A small image flow-matching model, trained from scratch: norm layernorm.
Rows from block 6 of a small image flow-matching model, named by matrix and row number. Rows with one number belong to one neuron. Each number is 128 + 32 x the weight over its row's rms, rounded and kept within 0 to 255. All counts start at 0. Numbers have three digits each.
After each neuron's rows are labels from the 100 images, of 14976 (inputs lightly noised), where the neuron reaches its largest size: "colour at peak" is the nearest of a few named colours to the mean colour under the peak. Only what is clearly more common there than usual is listed. The data: photos of plants, animals and fungi (iNaturalist).
# gate: MLP gate (model.blocks.6.mlp.gate.weight, 512x256), inputs 128-191
# fc1: MLP up (model.blocks.6.mlp.fc1.weight, 512x256), inputs 128-191
# fc2: MLP down (model.blocks.6.mlp.fc2.weight, 256x512, transposed), outputs 128-191

gate.189:113130133175137126128126128128138128167126143126129128126130139116127095114128102127094128131171135129126068081130162125127132140126082129124067128130079186128144126128136123128122153138128124
fc1.189:104149109130128082124126128130128126128128116131128109127097127128114116132127130128117126129141128138127126126129128122120142123132139129142180132123122131136128113128128124123129129130128115
fc2.189:128149127132134131129126125079126129153140120093128126122128127179131128128130131124122129128182128128151130128127153129128129099124122201129125127135129131129134124129127127128128123127126128
colour at peak: brown

gate.435:129129129128128245220127119129128138255131108168127129128129128128135125148130128130127130199128129128128127128175129178127130129100127128115127224125100128129130127222252127129127128123128126
fc1.435:126126128128044134128128139129128118000126127128127129127132128128160131126123126128128131123128122149128128127006125128129126128127129128153116000129135119128137129000127128078128117132118134
fc2.435:128135128128128126117128136130130128000140159128125128128132128128126151131127126129122128128134128124130128128126126128128130128127128128135128128145127128128128128132128128129048129128128126
colour at peak: black

gate.407:077128128126000085177125245117128118118128127116124175130129130135127138128128128128128097133128222144126132113090127128129132138127130137122128098121129127129128126122129111129130129126123105
fc1.407:151127138129172155123126123125127170129127171125128127128126101128128128128128128128121128178126124124128128127125119157129126073128131127126129140127128127128125136128126255137128124120127120
fc2.407:125114124132163128129135127102127131098133134126127126000143129118126125130134157126129108128123137114136096127130130134127124107127132129207130000125028077130131128128084117129128127120128129
colour at peak: black

gate.375:135138111065137122091132129128121130143129166089109131136142135079000129127116061126131108129128128129112144142129128129118124126104170129129041128130139177128127157128144129128142138255199149
fc1.375:128131127101128125255127128129127129139128129082128123125129125130113128140128129157128129128133129124128130128097128125128128104160128128137130127129219127128129127128127111127160135129127128
fc2.375:129128121117128128061130129127128127129183135128120127128128129127127128195125128015130097129128128117133125132127145128128130130126124129128128128127127149128173121128127128125130128128131125
colour at peak: brown

gate.404:131137128212116146131126127149128129127128129127129134128128157128255136061128128129127111126128128128109103165129126145126123128126131125133147215085131135128123134127128125127127128127000127
fc1.404:129130133129127118128128131140128125210112128136122117129128129130212127122129131096128121128127125116112127128108128131127128147194131144128141116124121137128128126095128128127127134126097115
fc2.404:127129129128117142128129128127128118255128127116113129132128128129131128129128130121139128128125128123156123128131173128127128126171128129127128128123123130128121128128128126128131128127128128
colour at peak: black

gate.438:125128128130127126130128127130131128129127129126129128137129128129106128085141126123129128143127128138132128127130127129128128128107129129126127223124127134126127127255128128128124129128128121
fc1.438:124127128127128128129128128128128128131128128128128127128129130126125128120132128126128128201126128130128127128130127128128128128123142129119128202128126135128129128255218128128127129128130122
fc2.438:128128129126194128123128128133130126126128129127128129128127128128128124062128128113127127128124133128128128127123127127128128153086128128128128128127128129129126128255131129130130127128128128
colour at peak: black

gate.418:128142127128124125127129184128128134128176122126127125128141156127132125061129133111134128125133129174128123117100128127129132010128125134126128126065128127125127128128140132123139130128119126
fc1.418:124131127129127032128139159130128130129131122156127129128132129128122103130126128121135126135126128129133147128000128131126115097128128128134135117130132133128128127128128128127120129128123157
fc2.418:128129129125128128130128127130129255156128167128127128128129128151129132125131164138125130159127127131123124164073139123128128144136126128134128118184129130125125128129128113137130126127128117
colour at peak: brown

gate.261:107128139129109128140127031128140124128127063109128128131128104127085127228128128133128095132064128128113127100143124102129127127092092093115140132127048127129255128128128136131129135127233129
fc1.261:130129127126172128138129122088127097109123162136128150120127108125127121000129128155129199119127122081083128128143126224128121135204131130105122125130255124128165127133128128128150132137128128
fc2.261:127128118133143128126127127111129131128126160128127130128126128122128145077131128128132129128148129128120128128129129192135128128128125130111123127129125128128138129128128132126128128124128128
colour at peak: brown

gate.426:128128255118128133125151118126128128127129128106126128129127128131128127128119090126127113106126128144140106102132134123000128129130130120129128126128128132129129127128127124128102126137127128
fc1.426:128130001128127127131135126127128127128127023149131131150131128155108128128128021147124128128137129127134129129128092135117126131127129000124125133127168128127128128129132129128126130113123100
fc2.426:124088196129128131126117131128129128126137114129113127124106126108128130129125141158127120071114129100119076190124069118251129125061110000129128129128128128130135129128131125125128107123124128
colour at peak: grey

gate.152:149128118255129129149078127089128138131116151137127128130143123129198128139128128153094129135129126128125127136128098126126128130128036129126191087127131127130141127130146127076124126008014129
fc1.152:151127127128127129255126128128128130128128115162128129116126116120128128123128128137128114140127128128118118130130127128128128128145132129128128128128129133128128134129128107128128122127130121
fc2.152:125130132131128154122127108127128128130128128146128128128130128128128148121132142234131157128131131125128129130131112128130133062128131129127133255130181120128123140128128128126129128125126127
colour at peak: black

gate.85:094127131131128000128128000135127143178126128109128128128083128128145103148127126119128199148147128128132131133113127118127126137069125128128225129128126136127123127167131200127143133031128129
fc1.85:042110132134127113124123050169128255130128129127128126128097128132156127126128126128128230141128128127129128145110128120127126126128120128132128130169096136127126128129128144125128131108130129
fc2.85:131128128130125073137127134182129000170129126131128129131136128127124129118128119128126131158137133128153133121133128128122129126128114127114128143110117122128128124128127130129129129129115128
colour at peak: brown

gate.280:129127128129132165173128122127128130116130128127128131129127132107000026129128133129127167113128124120110126128080082128128129129128129127129127128128123136135127128129138188128128129126133138
fc1.280:131127129134132209128127110126128255098129142126111132127128135127126037131128134128124180116128123126015127129128119128129129128131132127122127129130128149128127124129129128128128128118134128
fc2.280:127128128129135135143131064129133060212161124129126125146129131135124129129126106135128155122127126129128133129149126133136138134129130139125129163131127132126128124128127107129127128128128127
colour at peak: brown