Weights of a small image flow-matching model: arch dit.
Rows from block 4 of a small image flow-matching model, named by matrix and row number. Rows with one number belong to one neuron. Each number is 200 + 30 x the weight over its row's rms, rounded and kept within 0 to 999. All counts start at 0.
After each neuron's rows are labels from the 100 images, of 14976 (inputs lightly noised), where the neuron reaches its largest size: "responds to" is what is common among them. Only what is clearly more common there than usual is listed. The data: photos of plants, animals and fungi (iNaturalist).
# gate: MLP gate (model.blocks.4.mlp.gate.weight, 512x256), inputs 128-255
# fc1: MLP up (model.blocks.4.mlp.fc1.weight, 512x256), inputs 128-255
# fc2: MLP down (model.blocks.4.mlp.fc2.weight, 256x512, transposed), outputs 128-255

gate.149,299,189,200,200,200,201,165,122,200,199,200,199,178,198,199,199,198,294,214,72,202,200,197,198,201,200,217,205,200,195,199,200,201,197,125,200,200,200,200,196,200,205,221,181,200,203,211,200,201,201,195,201,234,200,200,200,231,211,211,202,201,199,200,199,209,201,146,183,200,200,207,201,184,204,419,200,201,200,217,201,199,85,199,197,200,199,199,200,203,199,199,200,168,197,197,200,199,196,212,194,201,212,199,200,186,203,199,200,199,200,201,197,199,201,200,199,201,198,200,201,244,203,197,200,200,235,199,187
fc1.149,426,200,200,200,199,200,202,200,200,200,200,200,203,196,200,200,209,250,195,196,200,210,201,199,200,200,197,200,199,200,200,200,200,201,211,199,199,200,200,254,201,203,198,201,200,199,199,201,196,182,198,198,200,200,200,200,182,202,200,227,199,200,198,205,200,200,197,190,199,200,201,189,198,197,532,200,200,201,206,200,200,408,202,196,200,196,200,201,200,203,199,201,199,200,200,200,201,189,203,200,200,200,201,200,215,196,200,204,200,206,200,199,200,205,200,199,200,200,199,202,207,200,200,200,200,207,198,199
fc2.149,204,200,202,201,202,201,199,200,199,208,199,199,206,200,100,202,201,202,199,196,197,108,198,197,195,205,200,201,203,198,165,197,199,207,216,210,206,200,199,195,200,203,199,199,201,200,200,197,220,199,197,202,199,199,200,200,205,80,197,218,200,201,200,200,199,201,201,201,200,201,202,198,192,205,227,203,201,205,200,203,200,0,200,199,200,198,176,200,200,199,200,194,412,194,202,202,200,192,212,204,210,208,201,188,200,199,207,198,198,200,197,200,201,194,167,199,194,194,201,199,140,200,203,191,208,199,188,199
responds to: phylum Chordata; class Aves

gate.216,201,217,201,208,199,199,127,200,200,201,200,199,175,202,200,181,191,206,200,200,205,389,197,200,208,213,206,200,202,203,200,197,202,196,205,200,230,200,197,192,203,200,244,200,200,199,193,198,208,201,200,173,200,200,200,198,199,206,201,87,200,206,193,201,201,200,200,200,200,195,202,198,200,0,200,199,200,202,197,200,95,202,184,203,200,199,201,200,201,198,200,201,262,203,199,200,199,202,269,215,201,201,203,200,202,190,201,206,206,203,203,200,238,205,200,206,201,200,200,201,201,200,201,201,200,198,200,199
fc1.216,168,200,211,195,210,236,317,200,200,200,198,212,222,199,201,210,237,186,194,202,198,52,210,200,195,187,187,193,198,197,200,202,178,203,191,201,159,200,201,203,196,197,151,200,197,200,213,201,199,170,200,239,201,200,200,201,190,176,196,200,200,166,204,199,199,200,200,200,200,220,199,200,200,365,201,200,200,199,205,201,342,194,206,199,199,205,198,198,276,203,200,199,192,198,216,199,200,198,194,194,198,200,194,200,198,204,197,167,198,199,195,191,200,197,199,200,199,200,198,199,200,183,199,199,200,168,200,200
fc2.216,193,200,203,197,200,200,204,200,203,202,206,236,210,291,200,199,200,204,198,198,202,213,205,200,197,203,198,196,209,202,200,200,179,200,200,193,200,200,201,159,202,201,200,201,212,200,200,203,216,199,246,245,201,199,200,200,183,193,200,201,193,200,199,200,200,198,165,200,200,222,200,274,201,384,215,176,200,199,205,199,200,202,200,219,196,186,199,202,199,199,223,200,200,206,202,199,179,198,128,189,202,201,200,199,199,252,200,200,199,200,200,187,199,202,189,201,201,201,199,208,201,198,199,200,196,200,200,187
responds to: class Aves

gate.348,201,201,203,200,193,202,201,200,200,197,200,200,185,204,200,203,193,199,200,199,200,199,200,197,199,200,199,200,199,201,186,201,207,197,217,201,200,200,198,199,204,201,153,199,202,200,200,200,164,199,198,200,197,200,200,220,203,212,165,205,205,199,200,207,201,200,201,206,194,210,193,200,201,183,205,199,200,201,202,204,200,197,202,200,201,18,205,201,231,200,201,197,200,199,199,200,201,206,200,199,199,202,195,200,183,152,200,200,200,200,200,200,199,200,199,182,196,200,201,207,198,199,200,200,200,201,199,198
fc1.348,207,200,201,202,166,199,200,200,200,201,198,200,200,199,202,179,201,201,202,200,199,203,196,202,194,200,205,201,200,203,206,199,90,221,173,200,215,199,200,198,200,196,231,209,200,200,199,202,199,187,202,201,212,196,204,203,195,194,201,194,193,203,194,193,200,200,177,201,61,201,202,206,200,197,198,197,201,202,202,188,204,197,200,201,199,202,190,197,208,198,200,201,199,200,203,198,199,200,194,201,199,201,203,200,218,244,195,199,147,198,201,203,202,198,200,200,199,199,196,199,197,200,202,201,200,197,201,200
fc2.348,201,199,185,200,165,192,198,198,200,210,203,245,198,200,196,198,178,200,200,201,200,216,201,221,200,200,203,200,200,196,257,200,225,194,200,200,199,197,203,200,200,200,192,194,210,202,201,199,317,203,200,200,201,206,201,200,200,196,201,201,200,198,200,202,200,199,172,204,275,199,200,200,199,196,201,201,197,199,200,201,175,200,200,200,200,198,202,200,204,202,200,202,200,202,202,201,199,200,198,199,201,200,200,188,143,200,199,199,200,199,200,197,200,202,178,199,199,200,201,202,198,200,198,193,205,198,200,200
responds to: order Passeriformes

gate.450,199,161,163,201,208,199,183,200,200,200,199,214,301,203,203,186,196,202,189,205,193,296,177,200,206,205,214,197,198,212,213,219,156,195,160,196,211,199,203,197,202,189,242,145,220,198,199,198,162,207,204,200,205,200,199,198,232,168,196,205,198,202,190,200,199,200,202,201,201,277,204,168,197,241,193,199,199,201,186,190,265,196,175,280,197,218,199,199,200,197,202,204,199,200,196,197,206,195,190,187,198,211,199,200,196,201,192,202,201,200,200,200,201,192,200,200,230,200,203,185,312,201,194,204,201,258,200,202
fc1.450,152,200,195,202,25,200,193,200,200,200,200,201,201,168,199,206,200,200,206,201,192,200,193,200,199,201,200,200,199,195,199,192,200,237,200,202,202,200,199,200,199,200,200,200,200,215,199,202,200,199,331,194,209,198,200,200,200,212,202,197,201,209,200,210,200,200,200,200,200,167,200,202,199,200,179,190,173,200,200,200,198,204,200,195,200,199,194,203,200,200,207,200,183,200,200,201,200,203,202,200,200,200,204,199,199,200,200,204,200,200,200,601,193,199,200,200,202,199,199,201,195,200,200,200,194,199,200,201
fc2.450,301,200,197,202,168,192,198,202,204,188,198,206,199,201,203,201,200,204,200,200,195,200,186,232,203,200,200,199,201,197,190,188,203,208,206,198,189,190,133,199,207,198,200,196,201,196,207,197,200,212,103,201,199,199,197,195,200,201,200,203,199,199,195,234,206,198,204,200,200,200,200,192,206,262,189,200,199,200,201,198,203,200,193,201,200,179,200,200,201,202,200,201,205,201,199,208,201,199,222,290,201,200,200,237,200,196,217,199,199,199,200,593,202,199,179,200,198,199,197,200,260,206,200,199,202,199,187,199
responds to: phylum Chordata; class Aves

gate.194,200,194,199,201,211,200,201,200,200,196,200,188,200,201,191,195,244,199,200,201,200,195,186,202,176,202,176,196,199,199,218,199,190,194,198,201,197,200,199,205,200,207,197,189,199,200,202,201,199,201,254,204,138,198,200,199,234,199,197,204,203,201,199,200,200,199,201,196,201,200,233,193,200,170,198,200,200,200,199,201,199,202,197,237,289,199,203,200,205,228,200,201,190,200,299,205,196,200,201,179,201,198,199,200,200,201,200,206,171,200,202,197,201,206,200,202,198,200,205,204,198,204,201,0,200,202,200,201
fc1.194,200,200,200,199,200,200,213,199,200,200,200,201,200,200,201,200,215,200,200,201,200,198,202,200,174,207,200,199,201,199,200,200,200,201,200,199,201,195,201,193,205,199,199,201,203,201,201,199,204,198,201,201,345,200,204,469,143,203,199,199,199,200,201,200,208,200,200,201,198,199,201,200,200,200,198,200,200,200,202,199,196,201,195,200,118,188,200,200,199,200,200,199,200,200,199,197,200,201,198,201,194,200,200,200,190,204,199,190,199,200,200,200,200,200,198,201,199,211,201,198,199,200,200,204,200,200,200,200
fc2.194,200,200,200,200,200,202,200,202,200,200,200,200,200,200,200,200,258,200,200,200,200,200,200,201,190,200,200,200,200,200,199,200,200,200,200,198,201,200,200,200,200,200,200,200,200,198,198,200,192,200,196,200,200,200,200,200,200,200,200,201,201,200,200,202,200,200,200,203,186,200,201,200,200,199,203,200,200,200,198,200,200,200,200,200,205,193,200,196,200,200,200,200,201,190,197,197,200,200,200,200,198,177,200,200,198,203,200,173,200,200,199,200,205,206,200,200,200,192,200,200,200,200,200,200,200,200,200,200
responds to: phylum Arthropoda; class Insecta; order Diptera; family: Syrphidae

gate.353,199,198,200,200,200,199,204,199,200,200,200,200,212,200,201,199,200,200,200,200,200,200,193,200,200,159,213,201,199,200,200,234,199,197,200,200,200,200,199,205,206,203,197,176,200,200,200,200,201,201,200,199,178,200,200,200,201,200,202,201,199,200,200,199,201,199,200,199,200,200,202,203,201,200,200,200,198,200,200,199,199,200,200,200,196,202,201,200,205,200,200,201,200,198,487,199,201,200,200,199,201,207,190,200,196,201,199,200,173,199,200,201,201,200,200,200,200,172,200,201,200,200,201,168,200,199,200,199
fc1.353,202,201,200,200,201,201,197,201,200,200,199,200,197,200,200,200,200,199,200,200,200,201,200,200,200,219,187,199,204,200,200,199,200,202,200,200,199,200,200,200,195,198,201,207,201,200,200,200,199,200,200,201,203,200,201,200,199,200,200,200,201,203,200,200,200,200,200,205,200,200,197,197,200,211,200,200,202,199,200,200,199,200,200,200,201,198,200,200,196,198,199,200,200,201,0,200,187,200,200,201,200,190,201,200,201,199,200,200,205,200,201,200,200,200,200,199,200,206,199,198,204,200,199,207,200,200,201,200
fc2.353,200,202,199,201,219,201,200,201,199,201,200,201,200,200,201,205,201,200,200,200,200,206,196,200,208,200,199,201,205,202,199,199,162,200,200,197,200,200,225,200,200,198,203,178,199,201,200,202,234,200,202,200,201,199,202,200,201,200,200,211,330,203,200,200,201,203,224,199,201,199,211,200,198,200,200,199,198,200,200,188,200,199,200,200,199,200,197,199,195,213,198,206,199,200,53,203,191,200,200,194,201,153,200,206,210,200,200,185,245,200,201,204,201,201,200,201,200,200,199,205,200,199,200,197,200,199,200,199
responds to: phylum Arthropoda; class Insecta

gate.118,188,200,189,200,239,200,198,200,200,200,201,202,204,60,200,198,197,196,200,201,199,197,198,286,195,200,200,200,202,189,219,200,195,200,199,200,200,200,200,264,200,200,200,200,201,234,209,200,199,200,200,200,200,200,195,101,200,200,116,200,205,201,200,200,198,200,199,201,0,201,199,200,200,291,200,200,195,201,197,200,200,220,199,200,199,154,196,185,200,200,200,200,199,195,237,200,206,202,196,238,200,188,200,200,201,200,200,200,200,199,200,200,198,200,200,199,200,214,209,200,200,202,199,226,200,200,200,199
fc1.118,204,201,200,200,200,200,200,204,200,200,200,200,199,386,200,200,202,200,200,199,201,201,200,142,200,209,200,201,200,224,200,200,201,203,201,200,200,200,201,178,200,200,196,197,200,208,201,200,199,200,200,200,201,202,203,200,200,200,229,201,186,199,200,200,202,200,177,200,453,200,201,200,200,186,200,200,265,200,206,200,200,198,200,200,201,202,200,200,200,197,200,199,200,209,197,201,200,196,211,200,200,204,198,200,199,199,201,200,200,206,200,200,199,201,200,200,200,196,194,200,199,199,200,198,199,204,200,200
fc2.118,199,200,200,200,188,200,188,200,200,199,199,210,200,199,198,203,200,200,199,201,199,200,200,410,200,200,200,200,200,188,201,199,198,201,200,200,200,200,201,197,200,203,200,204,202,200,201,200,288,201,200,200,201,195,201,201,25,199,199,200,196,200,200,200,200,200,198,200,166,202,200,200,200,134,210,200,202,200,201,201,201,206,201,200,200,196,200,200,197,200,200,200,196,200,189,200,200,199,200,198,199,189,200,200,199,192,200,200,199,200,200,123,200,201,198,200,201,200,200,200,198,200,200,200,201,189,200,200
responds to: class Aves; order Charadriiformes

gate.510,194,193,200,199,180,200,200,201,201,198,200,265,199,200,199,175,199,199,216,199,192,191,196,200,208,200,226,198,200,212,212,164,200,212,190,208,197,200,209,199,196,184,187,160,221,202,200,202,200,200,200,207,199,200,194,201,315,183,206,180,201,244,209,190,201,205,192,198,200,208,179,199,215,227,206,194,196,195,197,198,242,85,187,251,202,200,218,211,197,201,197,204,242,201,202,202,200,204,150,200,200,196,197,200,195,200,197,187,214,200,205,207,204,193,199,186,196,198,197,233,199,208,206,206,193,376,199,200
fc1.510,191,213,222,201,121,210,198,192,200,200,199,209,200,200,200,206,202,200,198,164,200,201,201,200,210,200,200,201,200,183,197,203,200,187,200,199,196,200,202,200,200,210,200,200,188,189,201,200,199,88,241,217,200,201,196,200,206,208,200,212,198,200,204,197,200,202,201,199,200,205,200,201,198,185,483,197,218,200,200,199,200,214,200,200,200,201,174,200,200,201,200,196,218,200,200,207,200,181,202,172,204,200,200,200,198,200,193,198,200,200,198,200,210,188,200,199,202,205,202,201,205,200,201,200,199,193,200,200
fc2.510,193,201,200,201,200,202,200,199,200,201,201,208,202,202,199,223,200,200,200,199,202,212,197,194,200,201,200,200,194,201,203,202,203,169,200,332,198,202,125,204,200,206,199,200,195,198,207,199,200,203,127,198,200,199,199,200,200,200,202,201,199,201,252,65,200,199,200,204,200,200,219,200,238,179,0,224,200,200,200,189,199,200,200,198,200,169,220,200,131,200,200,202,200,202,200,199,205,159,199,197,191,199,199,195,200,227,217,200,204,200,201,199,210,200,187,202,200,201,200,203,156,201,200,200,202,200,200,200
responds to: phylum Chordata; class Aves

gate.453,200,199,200,200,189,135,200,200,200,201,200,199,200,200,200,200,202,200,201,200,173,221,193,200,164,200,200,199,202,203,205,200,200,206,205,199,145,200,201,207,200,204,187,200,201,204,200,200,199,207,172,207,197,204,200,201,201,211,200,200,197,200,200,191,201,200,200,200,200,200,200,201,200,199,205,202,200,201,200,198,200,211,201,200,200,202,200,216,198,197,194,202,207,199,200,205,203,202,202,219,201,201,200,200,209,195,200,200,209,199,200,200,194,198,200,200,201,200,200,201,200,200,200,200,200,217,200,200
fc1.453,200,199,210,200,180,164,196,200,200,207,200,200,200,200,199,200,200,200,203,200,200,300,190,206,86,199,199,198,224,231,199,200,200,222,206,197,197,200,203,213,197,200,203,199,202,201,200,200,200,204,199,215,200,200,201,203,199,207,199,195,199,200,202,109,200,199,200,200,199,203,200,201,202,202,212,200,202,200,203,198,200,199,201,182,200,213,204,202,200,200,199,200,205,198,202,202,213,201,202,203,247,200,202,200,203,193,200,200,202,200,200,199,201,195,200,199,200,200,193,199,205,196,198,200,200,278,199,200
fc2.453,201,201,200,201,199,199,200,207,202,192,199,200,196,199,88,134,200,197,200,198,210,200,210,201,122,200,198,201,196,215,334,207,194,235,205,199,193,204,231,199,201,198,233,198,202,194,175,213,200,196,197,195,201,200,201,200,200,200,201,200,194,204,137,198,199,215,200,201,200,205,198,200,201,202,196,213,202,205,201,200,198,200,199,200,200,200,200,191,192,200,201,201,198,200,199,201,174,202,200,201,203,200,201,201,200,200,199,209,201,199,200,200,220,200,200,200,202,200,196,200,182,196,199,200,186,201,215,200
responds to: order Passeriformes

gate.37,200,208,197,201,200,199,199,200,200,199,200,200,200,200,200,193,199,200,206,200,200,200,201,200,200,198,193,199,201,201,215,199,201,201,201,200,200,200,203,200,204,199,196,175,200,201,200,197,217,200,202,200,282,200,201,214,179,200,200,199,200,200,200,200,200,200,200,201,206,200,180,214,215,204,200,199,199,190,206,199,199,200,200,197,200,207,200,200,202,197,200,200,200,201,166,200,200,200,200,199,201,181,201,200,200,209,201,200,198,203,200,200,197,204,200,200,200,246,200,200,200,200,199,202,200,192,200,201
fc1.37,200,255,203,199,206,200,199,201,200,200,191,200,217,197,202,203,51,203,204,203,199,201,200,201,200,200,199,195,200,158,204,202,290,76,211,198,198,201,199,199,196,201,202,265,202,202,200,200,200,197,201,196,217,200,210,198,199,199,199,200,190,200,201,200,199,207,200,213,201,202,200,204,192,110,201,200,200,203,199,201,203,199,199,207,199,189,200,200,204,190,195,203,203,200,151,201,203,195,200,184,200,197,201,200,206,182,200,195,199,200,201,196,201,198,200,199,202,201,198,198,203,195,200,482,200,199,199,198
fc2.37,203,200,213,200,200,200,174,200,200,200,200,200,200,198,199,201,200,199,200,200,199,211,199,199,200,200,197,201,196,200,169,200,29,200,200,199,199,199,201,201,202,201,199,200,200,200,200,200,228,200,199,200,200,200,201,200,196,200,199,220,197,201,200,200,200,200,199,202,199,199,200,200,200,198,200,205,198,200,201,200,200,200,201,200,186,200,200,199,200,203,197,201,200,197,71,200,199,200,200,200,202,263,201,200,193,200,200,200,201,198,200,201,201,200,199,200,198,200,200,200,201,198,199,347,199,199,201,199
responds to: phylum Arthropoda; class Insecta

gate.63,193,180,201,202,200,201,193,197,203,199,177,204,286,201,207,188,201,200,199,199,203,420,185,200,217,193,122,201,201,218,209,200,213,184,281,199,199,198,202,212,201,199,165,121,208,201,199,190,138,200,199,211,199,200,204,201,287,232,200,209,195,201,197,204,202,200,207,188,200,306,192,193,187,206,203,199,201,200,201,202,31,190,202,141,185,203,208,200,205,203,235,199,194,201,200,208,207,200,217,203,213,199,201,200,190,197,208,200,173,201,199,196,199,240,199,203,201,200,200,191,200,194,188,198,199,203,200,200
fc1.63,308,198,202,202,213,171,208,199,200,200,200,204,200,200,200,201,200,200,200,194,203,197,205,200,189,200,201,199,202,0,200,201,200,190,195,200,198,200,205,205,201,243,196,200,200,200,197,200,200,200,219,203,200,200,200,199,202,199,203,196,200,224,206,96,200,200,199,200,200,199,200,194,197,203,98,200,199,201,201,200,194,200,197,200,200,200,202,199,201,201,206,200,200,200,199,200,201,219,211,188,203,200,200,200,201,255,162,200,192,199,190,209,225,203,200,199,202,204,200,201,199,201,201,200,203,202,200,202
fc2.63,68,200,199,201,200,14,202,199,198,197,206,262,199,201,210,199,199,201,199,201,154,201,201,209,200,200,200,198,199,0,200,195,199,200,200,260,197,201,193,199,202,199,197,201,200,200,200,200,207,250,207,218,200,199,202,201,200,199,200,199,202,201,203,151,199,200,199,209,200,200,195,201,200,197,306,230,200,200,200,200,194,200,199,200,200,212,182,201,200,200,199,202,200,200,199,203,191,199,190,229,198,200,200,195,200,188,402,199,208,197,201,213,202,200,200,200,200,201,200,200,193,200,201,200,201,200,203,201
responds to: order Passeriformes

gate.283,263,200,192,200,273,203,203,200,200,199,200,200,212,225,200,199,199,198,200,200,198,180,181,204,200,196,200,202,200,200,213,201,190,195,188,200,199,200,201,201,200,195,212,199,200,122,200,200,201,197,200,200,200,200,198,198,199,199,200,200,200,201,199,200,201,200,200,201,200,200,198,0,175,187,200,199,197,200,180,200,205,200,200,200,201,201,200,201,200,191,200,200,200,200,200,199,202,199,199,194,195,200,218,200,203,199,199,200,201,199,208,200,200,200,200,220,200,210,202,198,208,204,201,200,200,197,201,201
fc1.283,202,200,200,200,240,236,200,200,200,200,199,201,210,202,200,184,200,204,205,200,200,198,200,204,258,197,223,200,202,200,197,203,195,136,173,200,200,200,200,200,208,200,200,183,154,63,192,200,205,200,193,228,201,200,200,174,200,178,200,201,200,200,192,225,198,200,200,200,200,203,201,27,200,202,200,200,200,200,144,201,199,201,200,199,201,196,201,202,220,200,200,200,200,199,208,194,203,202,107,195,194,203,197,201,202,197,199,202,199,187,202,203,199,196,200,200,200,249,202,200,227,202,200,200,199,167,200,195
fc2.283,200,199,200,196,299,190,165,197,199,206,200,200,198,167,200,191,207,200,200,198,200,200,186,197,249,200,200,200,200,201,251,200,190,200,215,208,200,199,201,180,198,186,197,198,200,200,199,200,176,192,175,197,200,200,199,200,200,199,197,212,200,200,253,200,200,201,200,199,203,191,200,214,199,107,201,162,201,200,199,200,200,200,200,224,200,183,201,199,200,200,181,201,201,199,200,203,200,162,48,203,200,200,200,198,200,200,190,202,204,202,200,123,200,194,200,200,200,195,200,206,222,217,200,200,200,200,201,196
responds to: class Aves; phylum Chordata; order Accipitriformes; family: Accipitridae

gate.213,212,201,200,199,195,174,205,200,200,200,200,200,200,202,200,199,201,200,196,194,251,200,140,200,215,201,200,202,202,144,199,199,185,199,200,200,187,200,191,200,198,201,200,188,202,200,198,202,200,200,200,200,201,198,196,192,202,202,200,200,200,204,200,199,199,202,188,200,212,202,198,204,201,168,174,202,249,200,198,218,67,200,202,200,199,192,201,201,199,199,217,201,199,200,197,200,201,324,198,192,213,200,200,200,258,210,190,201,200,79,201,212,204,200,200,200,199,195,200,200,206,197,198,200,201,198,200,201
fc1.213,198,233,198,200,200,200,209,200,200,200,200,202,199,212,200,199,201,201,200,200,338,197,334,167,261,206,208,201,200,79,199,200,200,200,200,200,200,200,197,201,199,179,195,198,200,227,191,200,200,192,200,161,200,200,191,135,201,218,208,221,200,200,199,134,213,204,197,200,211,203,196,207,200,160,199,199,199,200,200,204,195,200,200,200,199,200,198,208,146,200,204,198,199,200,200,200,182,199,198,202,200,200,202,200,222,217,198,201,204,186,200,199,202,197,200,200,200,194,200,198,200,200,200,199,200,199,200,204
fc2.213,146,201,200,200,173,142,178,200,199,200,199,165,216,201,179,201,200,199,200,200,197,200,200,197,227,200,209,199,207,145,205,189,200,0,200,200,199,208,200,231,199,205,200,200,197,186,223,210,201,170,175,317,200,200,200,200,200,241,207,202,200,200,200,251,199,198,187,200,200,213,201,197,204,199,197,200,200,199,201,199,196,200,208,235,201,228,258,196,166,200,260,203,200,198,200,194,211,208,293,201,193,200,205,200,200,211,231,200,200,196,200,206,200,192,245,200,199,200,202,191,201,200,201,200,206,201,200,200
responds to: class Aves

gate.56,200,199,200,200,156,200,170,199,200,200,200,202,199,554,200,200,200,201,200,199,199,200,200,0,200,199,200,200,200,206,200,193,205,201,203,200,200,200,200,202,200,200,189,200,200,187,195,200,161,199,184,201,193,195,200,200,200,200,200,200,201,197,200,200,200,200,200,201,303,200,200,199,242,198,201,200,211,200,200,200,200,200,202,200,199,196,200,200,200,208,200,200,200,201,201,200,200,200,200,200,201,201,201,199,199,200,200,200,200,200,200,200,205,200,200,203,200,200,200,200,173,207,200,201,200,200,201,200
fc1.56,200,200,200,200,217,200,260,200,200,200,200,198,203,14,200,202,200,199,200,201,200,200,201,431,200,200,199,200,201,200,199,203,167,194,199,200,201,200,199,198,200,200,201,200,201,439,200,210,211,199,201,200,210,200,200,200,200,200,199,200,199,200,199,200,200,200,200,196,113,200,200,203,68,200,197,200,49,200,200,201,194,203,192,200,200,201,204,199,200,200,200,200,201,199,185,200,200,180,201,204,199,200,200,200,200,200,200,207,200,200,200,216,196,200,200,188,200,201,199,200,242,187,200,198,200,199,200,199
fc2.56,198,199,200,199,176,200,200,200,200,200,200,262,199,87,200,200,185,200,199,200,200,200,200,0,201,197,198,200,200,200,224,200,200,200,202,200,200,200,200,215,200,198,199,200,195,200,201,202,288,201,202,199,200,199,200,200,200,201,199,200,200,201,198,209,201,200,189,198,359,200,200,199,219,157,187,199,193,201,201,199,203,221,201,200,200,208,200,200,200,200,198,200,195,193,200,198,199,188,142,206,204,199,200,200,192,194,200,199,201,200,200,256,200,200,194,200,200,201,200,200,264,200,199,201,199,200,200,200
responds to: class: Aves; order Charadriiformes; order Anseriformes; family: Anatidae